A small self-supervised image encoder, trained from scratch: num experts 8, adamw at rate 0.0015.
Rows from block 9 of a small self-supervised image encoder, named by matrix and row number. Rows with one number within an expert belong to one neuron, the router's apart. Each number is 500 + 25 x the weight over its row's rms, rounded and kept within 0 to 999. All counts start at 0. Numbers have three digits each. After the name is the row's rms in percent of the matrix's.
Before each expert's rows are labels from the 100 images, of 14848, where the router gives the expert most weight on average: "top examples" is what is common among them; "place" is the part of the image that holds the peak. Only what is clearly more common there than usual is listed. The data: photos of arthropod specimens (BIOSCAN-5M). In brackets: how many of the 100.
# router: router (model.blocks.9.mlp.router.weight, 8x192), inputs 96-191
# up: expert up (model.blocks.9.mlp.up, 8x192x192), inputs 96-191
# down: expert down (model.blocks.9.mlp.down, 8x192x192, transposed), outputs 96-191

# expert 0
top examples: class Arachnida (41); order Trombidiformes (27)
place: top left (53); top right (37)
router.0 104:501488495509507512496527511466519513506466538482537510532529495497435500520504474549509555471478460466489475536511511494540488486542477539501513492500520517491486537475529477501502518520553553507485506539481521496450528495550483463554480521485500497528502457540505493505499515504492514486
up.0 025:478567475522550522539490485530484514477512511522488552480526491518518464476507499520478477504470525465467474479469514474502475477486503511495484545502463489518516492527485519479513479510521522460485534463477507503529513515468504533527496471500472499495569515494495467464513477487498480458
down.0 022:492534511556437500435527495439488479495490502508506473517547511527521554541527474505490504492543464452515510523494487480524504498528511481492532508483489479466477516508541503475512506490476487530511539501529498536492536492503495458498501477512498480526480514518522530492511500507508490504
up.1 154:483464479488486471495490518548473491497463454538485491455500496522507516509505504493522506499533535505518501520471445532514474529475498498540499515486497486485499492519499495536509508523513488506491511429504449534468445489493517517450519485549479491498521520458514488474503434484470492529
down.1 147:453485514494494535488530522503493522514517484501431478492488466527497537509502499485517490484462494454481494508494499473526488550509473517488510546491508480517518518472484501507470474458523477517460497537482509479545485497501510492496473503491511510511535520484522490428431563517483523511
up.2 016:523534491480499479496506505505477533481503468504501515488538496495483506457479522468476461488485528474515529534455481498541498512506547516523483511479484511530518487500518460503504482515496433476510538519485508536463469529480450520492496502506451453480525546451518478476505451479499505533
down.2 015:469516473511518519468509497484509486489526531495500478463456492455494505468526499502491553573520475486446482484542502467499444452501533520462452496512512533440503455513484497498525454535540531479465518508481506482531469470516538558493528533511495506513473512509493508470479523458498528493
up.3 023:482514530501490514490507475517496545496521498456506513478504545506537472482520488488507468508488518515479502486488532477527464511466536493493477560506493529524515473503546505512480519536513476512490490506511488469474502503475488491498538489514523547516564535486485486409518492488520471499
down.3 019:474490509528509459506524460544471492463494494506508491452492512517499507483511511517505477509460509519511478437479501506442513481534537540525484493463457475520531478532493516516454493477504487460459503540479488500495505483492513481523495472539560506459488506473470480493492558502488539452
up.4 017:459514493486491473489509511527462529476493464516454509533498476470539537511494497488486508541430503528485481493525520498522474502496521509489552552500467513488512471551485508514471482579509524506505537486480509496510473506470506488498498510550502466478529478475538477432534493487511524502
down.4 016:499483472459491546540469508495485513515498510505473461518486509515502479503497492537502470487429502489513477478488507509504465507476519541523482509499514479511484537526507489523410512484498477525475510485495481489531482466486487513509478510521490500538496511526534476477518519425540514483
up.5 154:527544494512517496511487524519522515458525507506509539504511500472478461510513501528482497508471533524459500477460486513428505484522502517511451497504497534533499521491482526500449448526521512450494512523518498486471482501482505555505529522484511469490536512482514512494530467475487500527
down.5 154:496514481504495521503507526522490525474509494514529499527491497506483522516460530508502475493502501477525494543507504521531518515515502522472504396477479538492477542494450527475500514502519485523537492529522528483532529493498502486466519531463468479472452474537515499576511531531510528484
up.6 018:509533481518515481464504511527488526514527511509523493518512484516483493512507486478505494521480526506478518495500485497494497505456512508540518505464489499509467464514542514489543510472484514516509496510460478501534489526512472533540536447514484470483578524524479472411519494458512499507
down.6 017:493482468475494500530509506481532533465485481486520495507491470525534474513467509516498453516508561499484504515508487512516509474486553468477466467431495490512493490478527496516483489559460458487501477506491508459555501534521526497493491483527475508466490512488490459475503491522492510550
up.7 052:489461488515462521483497546522503497507505478479462487473519527479549506506516522491458498527506503487483474495510496453489523500466533512507502555506506526511516476541525468513491478477461508485494499499509463478505448545469457556505483483509512520506541481495460457467548496522522491529
down.7 052:507530492516508500488567465518500477541508526493462508514488523543498515529462450486522491502503518527487504526502480493553499542494490492499488503490525478521494487469499514500484490485467484484489505493482481484528523505467503499464491534511492535480442524506500474504469533550545530460
up.8 072:469486471501466497474493506541566538486507473510476506485504517512546480482516477459491484505532530506458482468488484506507483505504526504512479565505510468493531495510486495500480511525498517474502505515514478487492517503455463539493510511522512521498571522488477456430522509484545500548
down.8 072:483491459513479508476556499448471510483521513528517476532495520508451487476470493467524497506493473508483464523501533486524491516503496529475471524480481497505486525527495491503503514509503509505522550537471515499536505555505533493485463518480510522510464564550512499499502584494508556478
up.9 019:517495492512483497486481501534485519495497499481484499511508524462501472478552484469507534504492526505474516517548504494519503478531523492466494529476471478469484426548520499488507465467477531484498522482498497491550483502481511547452481438490525524493504513501463477479558486491485494496
down.9 019:532503457496452513472498472552429500504503506468491491491553530501486537511521508528509521527485520494471495473481484536547548495500490505504518483520483539536508472500512510519477487507465544484496497505493471460521494481503458539500485501499543523481459516533535524521464497556507511504

# expert 4
top examples: order Coleoptera (44)
place: bottom left (42); bottom right (27)
router.4 092:487541550495473509522470503492513515477500513524509468477502502493494448470527494522536474493489525490517526508497509501492511494517465512500444512515492510497474464519449546495463481533516458546526531520511496489498475469538508486505520514548474466453502528556479492493551504511508436493
up.0 019:518518462489521501456501456490466478451508495509467467477500499472503481492522494474472498490497545501484530447500526530527504487470493461508473500465530472496499508455514422475483474483484473534522477464507541480531498498477485459471518469483487512561538475465471489464534474511517504513
down.0 019:486483526462563469479502509504527465464486519490492444513488498542544441511482534464488503473512506524450472475506500503484500516479520524512515461517497501549471437495486481540474484528531534486485519515494564479465488522477505479504489495488498535497483536487436463513462496527470518516
up.1 136:498535499445503504506501526497486507471516512506460501543465490502521473484464549503509504477507520480468493433471513494491456524549485498489493497533483531556475529481495496457460487501505520508516534508503500475512505512451511495505500509479510511516517511473481493489546516463516477495
down.1 122:462487506475523503488484528474467522529493521479446514493449451491481519514472480476546520483480507502460522532550535507532514499498516491486525522528531518524483560436537492507483518467517482498494454518476524470540497516524511457545453521516499494493526500502501486476475493501494528440
up.2 019:509481480445467514488501498511503471486464488500522502529516460490457441559505481483504497465472511496499532498515488528552527500516508503498515545529508520455536521498528488524521496502478493482487466500473511496514525513503531459482513503508534563514541480475465440457534472492472529509
down.2 019:521493500492492514512461549536489499478465489480523525507569504493484503495485536533502455508513469498515524521514499488525492490528486489520462522491558523480507512490460480530506524530464492474450502479505530468525506500485518499494501532500514520476512489500491490483537583539480483524
up.3 127:430532499489491481535508525522504514491483529505487550478511498535514479478509493501510436462523501519519503517493457497506483458530534499500566502526508488458446507505495502470494489487495520502537472498505472493524490503447523471498533526502469493515499510496451455495527498507496487495
down.3 122:469498509479519509479485533517508534524518463482455520494524459484528520544505486510490517491502522490530502543493520477506557476472522495503526491488463516510493516492523464520513477518533508511462465510507553492506525508475467475503527493476490473483505461509508496489477559502466556488
up.4 019:510496478445491483463470464514482472510474475505518485493501478530547543498483489512525511532486509508483483532489496483523436473485475472477460529517500505465504487525495488533495505474508478513475473509480493516532511531488510512471515473483525488531569476454486463466542490474508493471
down.4 019:467545445496501477508498507510464502477486477486529496522519503530488456479497490487501511487530544537503495518529511496483537530507497550501565507448493495495488564474512477490542514502519513499553505513458472510512562457446513512469484508478488518536513494435497464505497524477486501457
up.5 038:473510495504515495489522511502504495517497487482465534462513455484479549522505463479468499512456486489467477510522506481577508495476482511516534526506541445521504503480536484512478522464499529526508481511487465516518494504501492496514486474485473502502539516480502503425485480476493527478
down.5 033:507497484543498473516505487469524483505523532473470483533513516463497490492528523529493526532490463467504476457517545525497541502531471501482483505469521545533535493469494495516504486485488476469479505515498500491516492497495474478477481469549528525473503497514521473520505516473509476533
up.6 023:477489547489503507462526476505521523511491493487471484505529446488528508503517526494535508489525478492490521511486485484556530486488500481502509551514485504473497519518537446499518502547553508520502460483482536480513484523502478504497509542509491488477540516487486437442501507487523486546
down.6 020:476518517503547503500484506473528529525525499514505520485468475482519565549528517496502479551491520535517548505482519483488513538487482546483541494540518519553486500441487546504523461523517521520501486465489515472492543523493500530495505515501515460505515509495456513510512510509497543541
up.7 149:457525542480501479550488528522499505528444511506469503448500497517509484518498468479496436486504558509525492510466454494517470498490517482528547530543492473489473506507503496497512456501481487523509456488483467507504450502502510468529500496511474506502524517480473485461514468509511448496
down.7 147:480479495501512511486452522530469515494499463455503518537482456476522501527500498529488521455513509498528527545489503439536528503473530498522501496482461506486479495481490460477492495485485494523454499489512565462496539499483486476506538476510527497482494469486499489493471536539516545460
up.8 168:496520545473493480452516506495464531451555509496488495523498492466512495521479552508470526522448535464463512435479506493460521537525467534523475510518480549570511506487492529484453463524541489502548529545489508454475508513484469512506487504488540467497547512505512532473541510488506520490
down.8 171:485514489471478483527483482488538474490527492498428520498469453549490517511453495488506509489509494506495512468549512457499546485514464500466506546513505512503500506463559489497522483489471492462505510526475513453528513489459488444493447544521494513470508528468479496472456523533516514484
up.9 025:480439537499488487484528488516463518471538502525481518499502466520518477527489501512494519492492524500500527508488490524504488542480496495516522546480458517547467491466534507459510424479515475529524508490471467489490507525473495486481516527483504442524517464502496467437521472488513473529
down.9 023:489468500471459471498511503527488502501462510495486517529515467516487462499473522508477510522503544512531505534449487507465504472479533482493492472505478527542494545498514479557514475473512529478536492472495477468503492525524517533509476475522500502503552499502447471505527524520475507498

# expert 2
top examples: class Arachnida (44); order Trombidiformes (40)
place: centre (64)
router.2 096:457509487481504546514465546515491518519477495522447527480468454538546509511499511515512476462497501515522514506505439531466504497485517493512527490498538493487504525516464525502515518493502465485543507469550548520564565483444527511467532534517466494495512473450519495487518475490458527523
up.0 157:502459444547501530511437537543515501502503465461496477502509488491504483502553475540504528506487500485460509535506539507497503466468528534555481491472500531477507501525511523510484516490507506475497532484530515509536549487501508535478548451519502493467533495490524481497514467470480516500
down.0 158:536493507549497473483510415479494487490513491436495496460501505465458528570532467483484508531529514537509509497469520461505485565504504492549515499448467471516520473516506489497492506475477488454436495504513481470485491481459458522487520482525538507510516506488491506497462469541493497522
up.1 015:508500463506491518473527482507515530519504510469521548494491511508491490493482530492491511517473496465454510525497513467532504497498527511531526552524483530493508505549492495477502470493494476455460515533516507459524487509496488530489505490515510497508549485503461459432537505481481505493
down.1 015:509489512524529516481491494509482478457511512523536538475491481470485505466466448529517520464505525502520536501487493474499519501501480469512494512468431517456521467467526526494531523508484491552470539497534495507495533466519485542495491514478480456526517514476507548525537527553492504515
up.2 135:490522492469488490457516456455500516488556557510505487545483518501535479505464496490512530505484490492454503449516518469479500529528484521484490510523488496528515515487486503516467487501487506501527546548463517444505525507494474487552478481503534502502527533526478510492511556521559469484
down.2 138:520496477457466474471478484502431491479528507509506460544455497541546541543495554488550508543532492516503496500506535471521524518518467507552480497546498531517525497501535505504506509529484519478529548465500533474525498540539448483472515493504526506531484492502543509506473501503490514482
up.3 013:460468485477498476464520500474552476470541552475482524511515529534508492488527499496515521501485533522503484473501499477552506504468560528526484529482506508505482492518528462481489514478509490494497529442461505447489514507471482512509488499515492498531531499529479455475497492476486499503
down.3 015:465466468500565495520518525485461488516470476485500503422507470449501461500547495521504482472475521523548533523512491538514471450522520485516504499501515527502483486502479518479511460490543521537467528509477490540466529482479543512475455498520503479458472475533493556513540491488477489512
up.4 151:493505531493464539513461510504485504532479516512510484487512530511512501491458541518514479507524511521525491522520480498478487509530459496490493487524520498457491461559463523487534491502523437507507496401506529503525489485521504488481509535517480473476443486505499487522538504537497533520
down.4 152:491541518512541500499495448487521520463508516467503501531516464466505495505490467491523509492457457480493498514453514483507493526481511510515520524500478469517508512472478503485466520479490504502481514546492463509483506458485480513536519469494506477510565498494522498414486511508506469484
up.5 123:514456516483498547527491531510495540509495453480510497489511494469491488507542521506484525485484552482491522516466501494490458535489526491502481518485454548537527490529493482485456467508526471527469506478501501494490481525504503532499465484535491528513529491516457516485534529511513548503
down.5 121:506489526478496475476494461444470478495528484476470502512492472521506502538487504496517530534503502504517556484516525443487550464498501478489506538496502529530497492478512491526485525484507509498511522526463488488507486509507479490536447501524535452543546515480502542454499510564505468489
up.6 038:477507522498476466466529475507476529467527520500537504536515515465486479506513485478500511523503524522477484499482507487521493542513526535479482570483472516500513506481546465506479479488512505500465503526461478459490507498501488480517461479526509492500556526520476485441526557494553489510
down.6 038:483506475477478483500486535525517467505524532540504471527454502520531493500467499478526513492501480519529459489527468509550511484490482453501499502524549530538531472486483471482498498539495507544515499481543489485559487528473474511475513508497455533485508505473544500515472487475525518491
up.7 023:507502503521500512515504491512448526469504474496491501536512515502478479483488495474496507549494537473456500527505553500518479536536493487538520542511463548505501491488554479466509463524550509502488534500468510451496520514531484504484525456503505510534541512516480478415527503505521509472
down.7 023:490493515479500535492444497507497509504488503497463482483507530494532506511489504513500477533497494474530513526518516471516558434477466507497488469512475511441497464521553515490488479521503510498464506508536523482505521488474507496490506520501507517462473497507519510513509472495495462500
up.8 139:487476494494492510517446572507493499545505507472494484490469526496547522512480517525494471497475522537483482505513479521480480472475481504526497488523567493517513511518462510478483503486469467471511490439531516525519519511503519544492579513471530518522510471488531512502512447483481527521
down.8 157:531539457519535536463538443509502485522495533478461497477481473502497515506478490477508476505496502464444533503469520479520551539520460521481527472485463462508464514468504523499491479495485505523468471535491457460535499471475448522516499506489454485475524521495496479480475517515533483498
up.9 187:479509490480508502516524498490481493473540531516486529536478494508504465487478505500518477471513484495496523482519514492468471518572487502494498493501498507517486523485505509508534492537508504496561582504503528480496522522492487499533447530472510493533487470514436500507507519501496498515
down.9 187:474505485481486531499449489504488466482533534483486484541481490511515483517508509523545478518497495471493521511522571462497485502547453535531495533510489537485481545466483525512492505514514495508536578511496519486509495500522478460514542469470522493526560491519522482454517473509490451501