{
  "horizontal_flip": true,
  "color_jitter": 0.6,
  "method": "simclr",
  "norm_position": "pre",
  "activation": "relu",
  "qk_norm": false,
  "parallel_block": false,
  "expert_mlp_ratio": 1,
  "shared_expert": true,
  "optimizer": "adamw",
  "beta2": 0.99,
  "eps": 1e-06,
  "steps": 12600,
  "batch_size": 256,
  "epochs": 16.5
}
Rows from block 4, named by matrix and row number. Rows with one number belong to one neuron. Each number is 128 + 24 x the weight over the matrix's rms, rounded and kept within 0 to 255. All counts start at 0. Numbers have three digits each.
# fc1: MLP up (model.blocks.4.mlp.fc1.weight, 576x96), inputs 0-95
# fc2: MLP down (model.blocks.4.mlp.fc2.weight, 96x576, transposed), outputs 0-95
fc1.445:120141151134129070125122119151157139102114125128122120115085142127131119145134090154110095087119063137166110124135136121137148137175090153100149099154111113135096117119160181144168151128119113097157132173083120118129126140128113132105109087097104151121119091114144111157111130197126141121
fc1.446:159162125124129105126158093119152131147133130153111127100111120123116135117127119129145097120157107121141113196060092102126099084111139122131150127100121121131126130107135120144124175099144128147108145145125183131153120140154105089109115143103120156127133147114142127091111092150126152107
fc1.447:098116150154149117123146114171108103149126092126133154119137158128108156139140164150144110141103088152112152088134123093108076120143142151147108131131105097106129122098119109130126153148179148115144137134134142195126060109135115154144127134118152109129074091097161100071134131144102090117
fc1.448:079146146134105135138172092116086118107154105119117137121140110184152151168130073147110124138145115153100094142135135105129140108146122107132134140115100157157128162160139094121117151098153076140154108192094107133108155171134119128138136123098121133125087115119165096152137138112106145098
fc1.449:095138089168112109126113104133124147149110152154112104093082136109114123093142127116132123118097154133141128138120148161164084121099154138118099126098132125075124113113120141111101105134120096149099111134170144148153161104151096135164128163176134121145166097136111160118152150115132106123
fc1.450:095111095128114125127117141136096088137128097088119146144137137151172136120157111163132151127068134132124158137184169093150102143135103103159114122104115143107139100140114120104128126140113142105145120099113123148111112121097109154146126125143172121147103129106092104107146169116144104155
fc1.451:122107174140155182157126134101119123158173089114186112080142081166125093115128171133137139161135155149113099092150127114101151116116122116109163154152099079056148131153101082117118118122141100102195102137111119118097121148119112159119164138150150109077118160148129095143119134095085095143
fc1.452:108143137175102137174139165073138117120173217157108126121121154136125131111138077125099132082060111154152128130190169127184170160128066115133143117164127137143059138116130182138099134138137136114069170176111081130114120100115120140127104063117097069120119133090096132131118154139156092182
fc1.453:145155104085136105106145100180141141102081149114092155135101172121128137143102132137146131070156100121117180134104117134127099135136142116150121091146144160171098142146173118171146132105129135156095149137136157116172139135140148108151116136103126152125110106136126125130110102165141155110
fc1.454:163163043114123218150124128098130131158121130085077140135095130119132138098163097137137143112126128134099111181139119136153101134088145073092137121096163105131143107084167141120124132162085153136147139108135137141145133128139129103145134123110154138183145172169093154096160121087153091158
fc1.455:148158147154105112110153125095142153095210124132159110152119113137129136169136067148148152135138130145119066128147111143149136156120102128097091121152139159175113140108136143134113156130134068132118133107102177087129163138114111094131157103141129141175154125149159151157131125103156132128
fc1.456:094144118139092157137098129114158115128095152097164152166139132119139163174143089117131110123087193153120159103189167155146171172174093148115117132137129157111107132173118139143081094134143105118140160149101099127137113134140114135152104124137150084129171098126149143191107129131131098165
fc1.457:104076124133128115129107170117109091132140125137145101147116129115151161123182138168143130138085113167150137132188168078151166126131082151136110126153132100134110119142115119103139119138171108093126129158114076169088078088076107153131077099134175111138099106132119101160139171145099095151
fc1.458:147088142098149138120094141142127152120150145137156119129143077155156152174124132067123126140152120144113149142126092156109132127119134106132122152145143155165113183132114098113148137149142149180091121143101110119100160094107169148137128136141144136101138168135130144145143093115163131145
fc1.459:108104100137104110082119111152083098110152126151096133102156131168159122168150149130129113168120143137123123141141139114124123146125132153135112157149104182136084137146108079101110116094133129140097084127133125163087134110116154142169106177138124098122115111116138106141144138138146161067
fc1.460:139124121037153069152096136162099092128149136072129119201137094131180102107089153128103098134139155068135144155134132129117101114157165107135137133113171166120144142146121115132135092163091144143084140165173099169130118100149157133124130154137172160114106078184135124143172089058116103124
fc1.461:114145117144119119141155097134130159168139138181116127131170149114119147111093146087142098136166130106143108157101102130141106117113139136146167135088112150152135124135124127134088167109108147149106150140138149114146104104148105136108114164116174117177120151113129132071134116092103152082
fc1.462:143160115117117174155151117114111118125146125109108157147105137149148161134145118119122127111135128177080131160143127148165127158119132109112139116094110126148107127132156136133115146134111106117160119148102141115143111158159128117140174091098140126160145150171121157157140124124145149132
fc1.463:113107123109131175134134107131138102063133139099125164171128132140158168161138112116127132134131149093191131142131154143098141114165090178120104131121133118120131122172111132139089137124094143108120151120092072108136098168127137116132128132156134115117104177172100110124083141130099122136
fc1.464:166133165127164191156126138089141149136155118116144104111109136152135084096116127088167140095141125126113107100146123129126152160111137129106146084116120081112166090126176154129106111139116096109203160137131145100147131142136120114083141113128135103147124151140120145121110145104107133137
fc1.465:113091121121154102150114133133145081122116128134151113107125093143125123134158104145100144127106084156147111108140150102075125128143139130157095138166144129078180119182115130125157166109181141120116143148146099171113143089083120133132093113160141153108092124160099094149137127131085064148
fc1.466:126123142144134086066108160182115091096102126153120160121143127060140161158174090164119134140117134138160164111134147116147149134175080169123096142150122144163108127099115111127203157130134115094101155117117109142112102091095137154122058145126124142141080116102114110162155138157145145143
fc1.467:126135127140139124135133125120133126136125134123126121122121129121118135135128131136141127136115124126132136132134127135130127132125123124129129118130114117131117129136135129127138135140139126129135129134123123128136121128122126129123121128125115129141118116134117127133131119136131125132
fc1.468:144131128134107118127139105159122121129126126155159148121123122122139132103143150142122136142117136129126147135120132126128123126122133144123128149122111132132093131111105118125104133129129149124112121133144160156122132131146132117150122142099113125123115108107142116119108117146122123113
fc1.469:170109155158116124101148146117132111104211140119124145108101126154141064150173114160134167118117130141142098177138105111131131127103091163151105107088144093140158107096139119136122156122146159108125117118111170145126106127058110092130166111136139132134141201080047132117108139097120115131
fc1.470:114133131116146163148133117116132147128120097103120133133124151134113154127119119126131130129122112125131131106134113110142103091152116102136126122116132093113141132115122141111119138117096141121133159119124131115125125117144126140109121129116136131118132114123153117086119140131105110126
fc1.471:120121127131120129126125135139128136130124125127127135130133124128122136121124125126116129133131129127127131130125127128123128132133129131131129132121135127128130137122123119135120130119125134138130129121134136129122126127128140127128124139131133130132132129141134138133122128133136134118
fc1.472:133138086122107138154130117125107129147119128122137131112115147116114172100104106116157096130114126078146137192131140103156072064127128124129148157073082089162094124119122152102084172122099149102094168168139129134120131136175120153130128134088098140110119129114135133020085128182129116138
fc1.473:099163126144128163168129108114125133134147123116103181136122155113144129117085153112123151119149141095169130188092139147116090140153131154134153133110110109105130141093125123151088132118078106109149171090134113108157122136156094124105153153134139104130156150110124132085124122107135148133
fc1.474:098075120084159118135128133191098080129096127123117125122118091149114124125140136102094112139104128116150167148140169058098102092127143131154117151120106146079134137143091101127177139122165161128141111165150081231104110113089109151129059144115170143092084118125122090099118133137098072121
fc1.475:132136078122114097126125127093088148151080140110096132111104114136118144081178099102117116120094117148096135174127132110162114148065147104094129134102136115132113099091141162106112118133115119144139142121146132153141154102128108103164151114139146113166174126147110172118149137137156112162
fc1.476:078149129098125154121113105112126111123085078104131157170134144127150185140121118127077101145128153128126166121137159136098127152163124118133111128130103134108134149141101127115109128114156141116168140140114108148110114139153119164132145122146131105107146086178167133135109117157182132125
fc2.445:095106143092114151119169159142112106123123135139160117128145151119119172126148134127157085070150176132135173117123134141114125099187155166150144102114112092094132075164142142149143149155126180169151117093138086088129108136146175137126163076155107117146118132141151141138117111135154119114
fc2.446:149166103139116100114133138108145097151123130117124138129124132142135144116117110142079093138126148112161142157102115136124125107119121119119138143147123157105158118133126135113120147106134129119132161134114104154130174113098102065071123094132134156117149142134150168135105104163133133156
fc2.447:175152096149122167128140164121113181150138142158129123089121115140157120177139152143116116121130172127117082139145181140156122101176133124168083105134108126163106138143155133112134097105073177082113127162132138108127133108144137133137120151151103120119109130121106134161128106139158141116
fc2.448:110159074127156116159093136094171098139066132115100140130115147106135131155195137125141112128118106102190136120103145122147130134163133113146088134155140124136114086152118131121145161112122120109171160127100070179116124147127119096090113106141084124113164144164175153129124103156124084149
fc2.449:147131102167117104154143130126146101147134133152123135108089105142156189073144123164135123146119137121176094131113142167099133129129143150089130129120112175146168108134130160122136131135163147111112138113165126144121131119120092129120113118124121144086131137131128146128133136156106110123
fc2.450:149122098098130112078115122098131155130162152129100092106105128131137118101110139130133107144116160128132157097125119153153140129094112130118137150128158114139114119107132132128149104122126129151122144156117139151136175107129131150110067108139119096140127154117113132140157131117111099155
fc2.451:107116193071081083155121121139093119127172115091154114144152176193126160089093140152091160139144135155151088126131134083088136217157129137177174118058083146130166186120123051136094097069164076157099101143092185077125085128117106112145158121120165136068099121107109118143100136095137178159
fc2.452:166103060072148081146140133156162077075120072115083104210147109100064149149118145146152088062197114136135096130099088149116059096151226166121156131073124188086210102194162074156177102150091150158165085086151158095161155090179133106124178192115153175109187102172188127196143120055122170044
fc2.453:123117094154130069173140124109155118075163141133132153114130086112100147110172152135107105134116117128148153128115125139119108180132127156134121157118110117094190072153125155126108165117176146137141137106071111182119158107061091102081151077155111148128157150137169149116143112152090099098
fc2.454:109141165125125065121133123181145137132160148157122095138114110152119157130124152137112124112153118154147096099116109125100154159158144198134126163153123145112135136111151128135134098083161089142104089190113161060109116150134067109106126115111096173083096107130146099150086136173119156104
fc2.455:171120085121171171110127161138140100163140145139114132159122148157164078130121147085164133156142150120145144149129107176164159104142145122151085143112152161141122098160137121120159109117184126109132148119182128141106081109143169142116125089123126101100144118188099122114148115117102137143
fc2.456:124139156129139165130126118150113122135093132177071122140102124174105135067122113149136067171132098117158182150116124132113074150072129122150135112130148144092177140118129098097124131136143132112140132153112074119112135122167074112098106126105139124142136121124132137146124151108091147178
fc2.457:139124123057134134095149155145139128127143160128111090120120122139145152126100125137110127143125158143149119116127097135165164160146109160090125133099144109145099120065130132137160117121150140126117147173148144107132142139142142133113065131113133095106113142134116140172173143129128116151
fc2.458:104141145102120120138119126075123077167171141096079132126120094098116128093104115104086150119142125117127136146117105117099122121077142117118146153177120163140157203102108135147146156113113094115110183126137118143138150101134147118099117123120120151085132165145123091098128119116177162163
fc2.459:116152141095120138111138088104101110131144190128079125105121156150117154107139094133107123114141166110076168142133116162153104126107129106147134115116111111151129144154171135137128116152148179143114109141155121151139151151142132117130179097103100141180117189150121146091137124128178104157
fc2.460:151093122107121135092117124170136136084136091137113154187096104112128075153085135080160127152153090091160157157133163165131161128107117119092122131116120161082176113181114123146137088184097115144093132133148079128118061170167088117157117151147146083150144102140173165145094122100081122132
fc2.461:111127139135122105131167130136104144192145107176141164114157125107093136149109109106105112130107163118144123125085117122118115107058101149118144142120139141114135124102124134143123197077110125130134164140098116117159143100135132119092121121111151132155112159122116111126109120141139132106
fc2.462:156141137147142119105088144138131134119134120128137128138102126134126103154101150113125122152114108095171108140134161151134129102134111144133088149138126160145123099131114115126155102136137092088135122141105121167118123149147127165110125115131112126097120127109120122109133100146087140149
fc2.463:096133115149129142133120146137124070139112139143095143122124150139106149128133142115138098117102106090144171140135198110085125155109117079134147080173078138103150129120124121125130148106105110093141107133111052121122130145123105160115093123137101097115097154136161154103104144142099134173
fc2.464:117094103093074096133120150124126099146163099099126125136141135146149145167143131146140120111120130164133107097167125079161163094157121162111179149115123139132106120100118072084158140118125097126114138172087161114078097135116128163141108118135142069114113103115124085173169149084153117149
fc2.465:145134178125128129129122153138140160107150124155112099161132165122123102125082129080162139129138120121139106174137122143162130137141118127139100117058132137148120105086132125137161102142116078103131105153119168102151090131150122129140154158075126097124144129103089147100117133107157192117
fc2.466:140116172104077124157131150143060120111147101115162125166129179138124140087084123141106161125122145168167135147109131107085118147161106099154134086067101121104167130116128102127091102104170137137130090112137147131126080113137132135173153111149170102116135103092069154107112145094087153153
fc2.467:134133125131126129131132127127130128123131129132131129126125127122123132129128131130130123123129137126126127131124131128128129134125126137121122121131125134127137130131126133127128125130124125126136129125123126131125121133125128135134128127127126130125129125130132129133124123128126126133
fc2.468:138130145123115118118122132144115126134148125111155114110110123137132138107144159101141125135134124125113130117130159128137135151125136135108116092136118132121124158132142116141131114097132117133123151125130158118136098131127131129163116106118134124115107119096106121120119116121155099163
fc2.469:081139127115180173130110120167129118079077130108135101102127123134118156146116177094154052133131124077138147188168194118132072124159152101134109083150067156116129133124133096124114168141128131102201123141108101140121120114108136128147085130128130056141082099125125122145117107131139142165
fc2.470:103145151130132109152129126130109130134140147123126142101131141127119128132136134114127131119119145127123139134128138136125116120150106097125147131133117101130127126116118126148115123088142111109121133133111141132142128134130096117119123128114121120105130119119138114121105134136117134111
fc2.471:129122133129123126128128128128126124130127124128122126132129132129130130130123131127128126131127136126129128130133127124130130126127132125131128130123121133123129128134126122131125127124126132129124129125123124129128129124122127129123126126126129129130133129124120135127127128126127129134
fc2.472:126157150129121132137127104129096122149148114142117149128140128129143146150110147056146099160123131107153161180139190137122116085156094093096096082114073089103129159114107137132118132084124067067117189139103105129130084141122109132179113127096134121131142154097140127093101129129146124116
fc2.473:124175135082154129129142117138100151156120125103113140134120169136127118146125149140108090152129160090156110141101112097119112109141131141137155111120119133169098136114140103143112148134095089116128171130094151094154144150120167118108080128123100123124090125134143076144139087132149190114
fc2.474:147120106141132170120138133102164167062125146087133137160097108140160101144112133127166114143134121119158099159141138159182177142173131131151103145101137159146134109126126108124146115195173117142109120137083159136120086156158127134152164111139119090106158121142112113139148111144153137139
fc2.475:118126107147124133128119116124116110154132110137112125138101145115146105142094102117135140154098134113153112120126139157124122102109075116118122160162108171151096099125127152113116122154088154092147111170088084192119110099148128174101136122119137112146138130132077080103162115132113106161
fc2.476:146128115118155142108099153104143143159078161140104097081117109156131171097126169158082089125128158126127138144141157142150090110152176131140132144114142114128160115094157127118135147125129147113162141147134145127132118107135140098119107139147080112140115114133112140142155135166150121151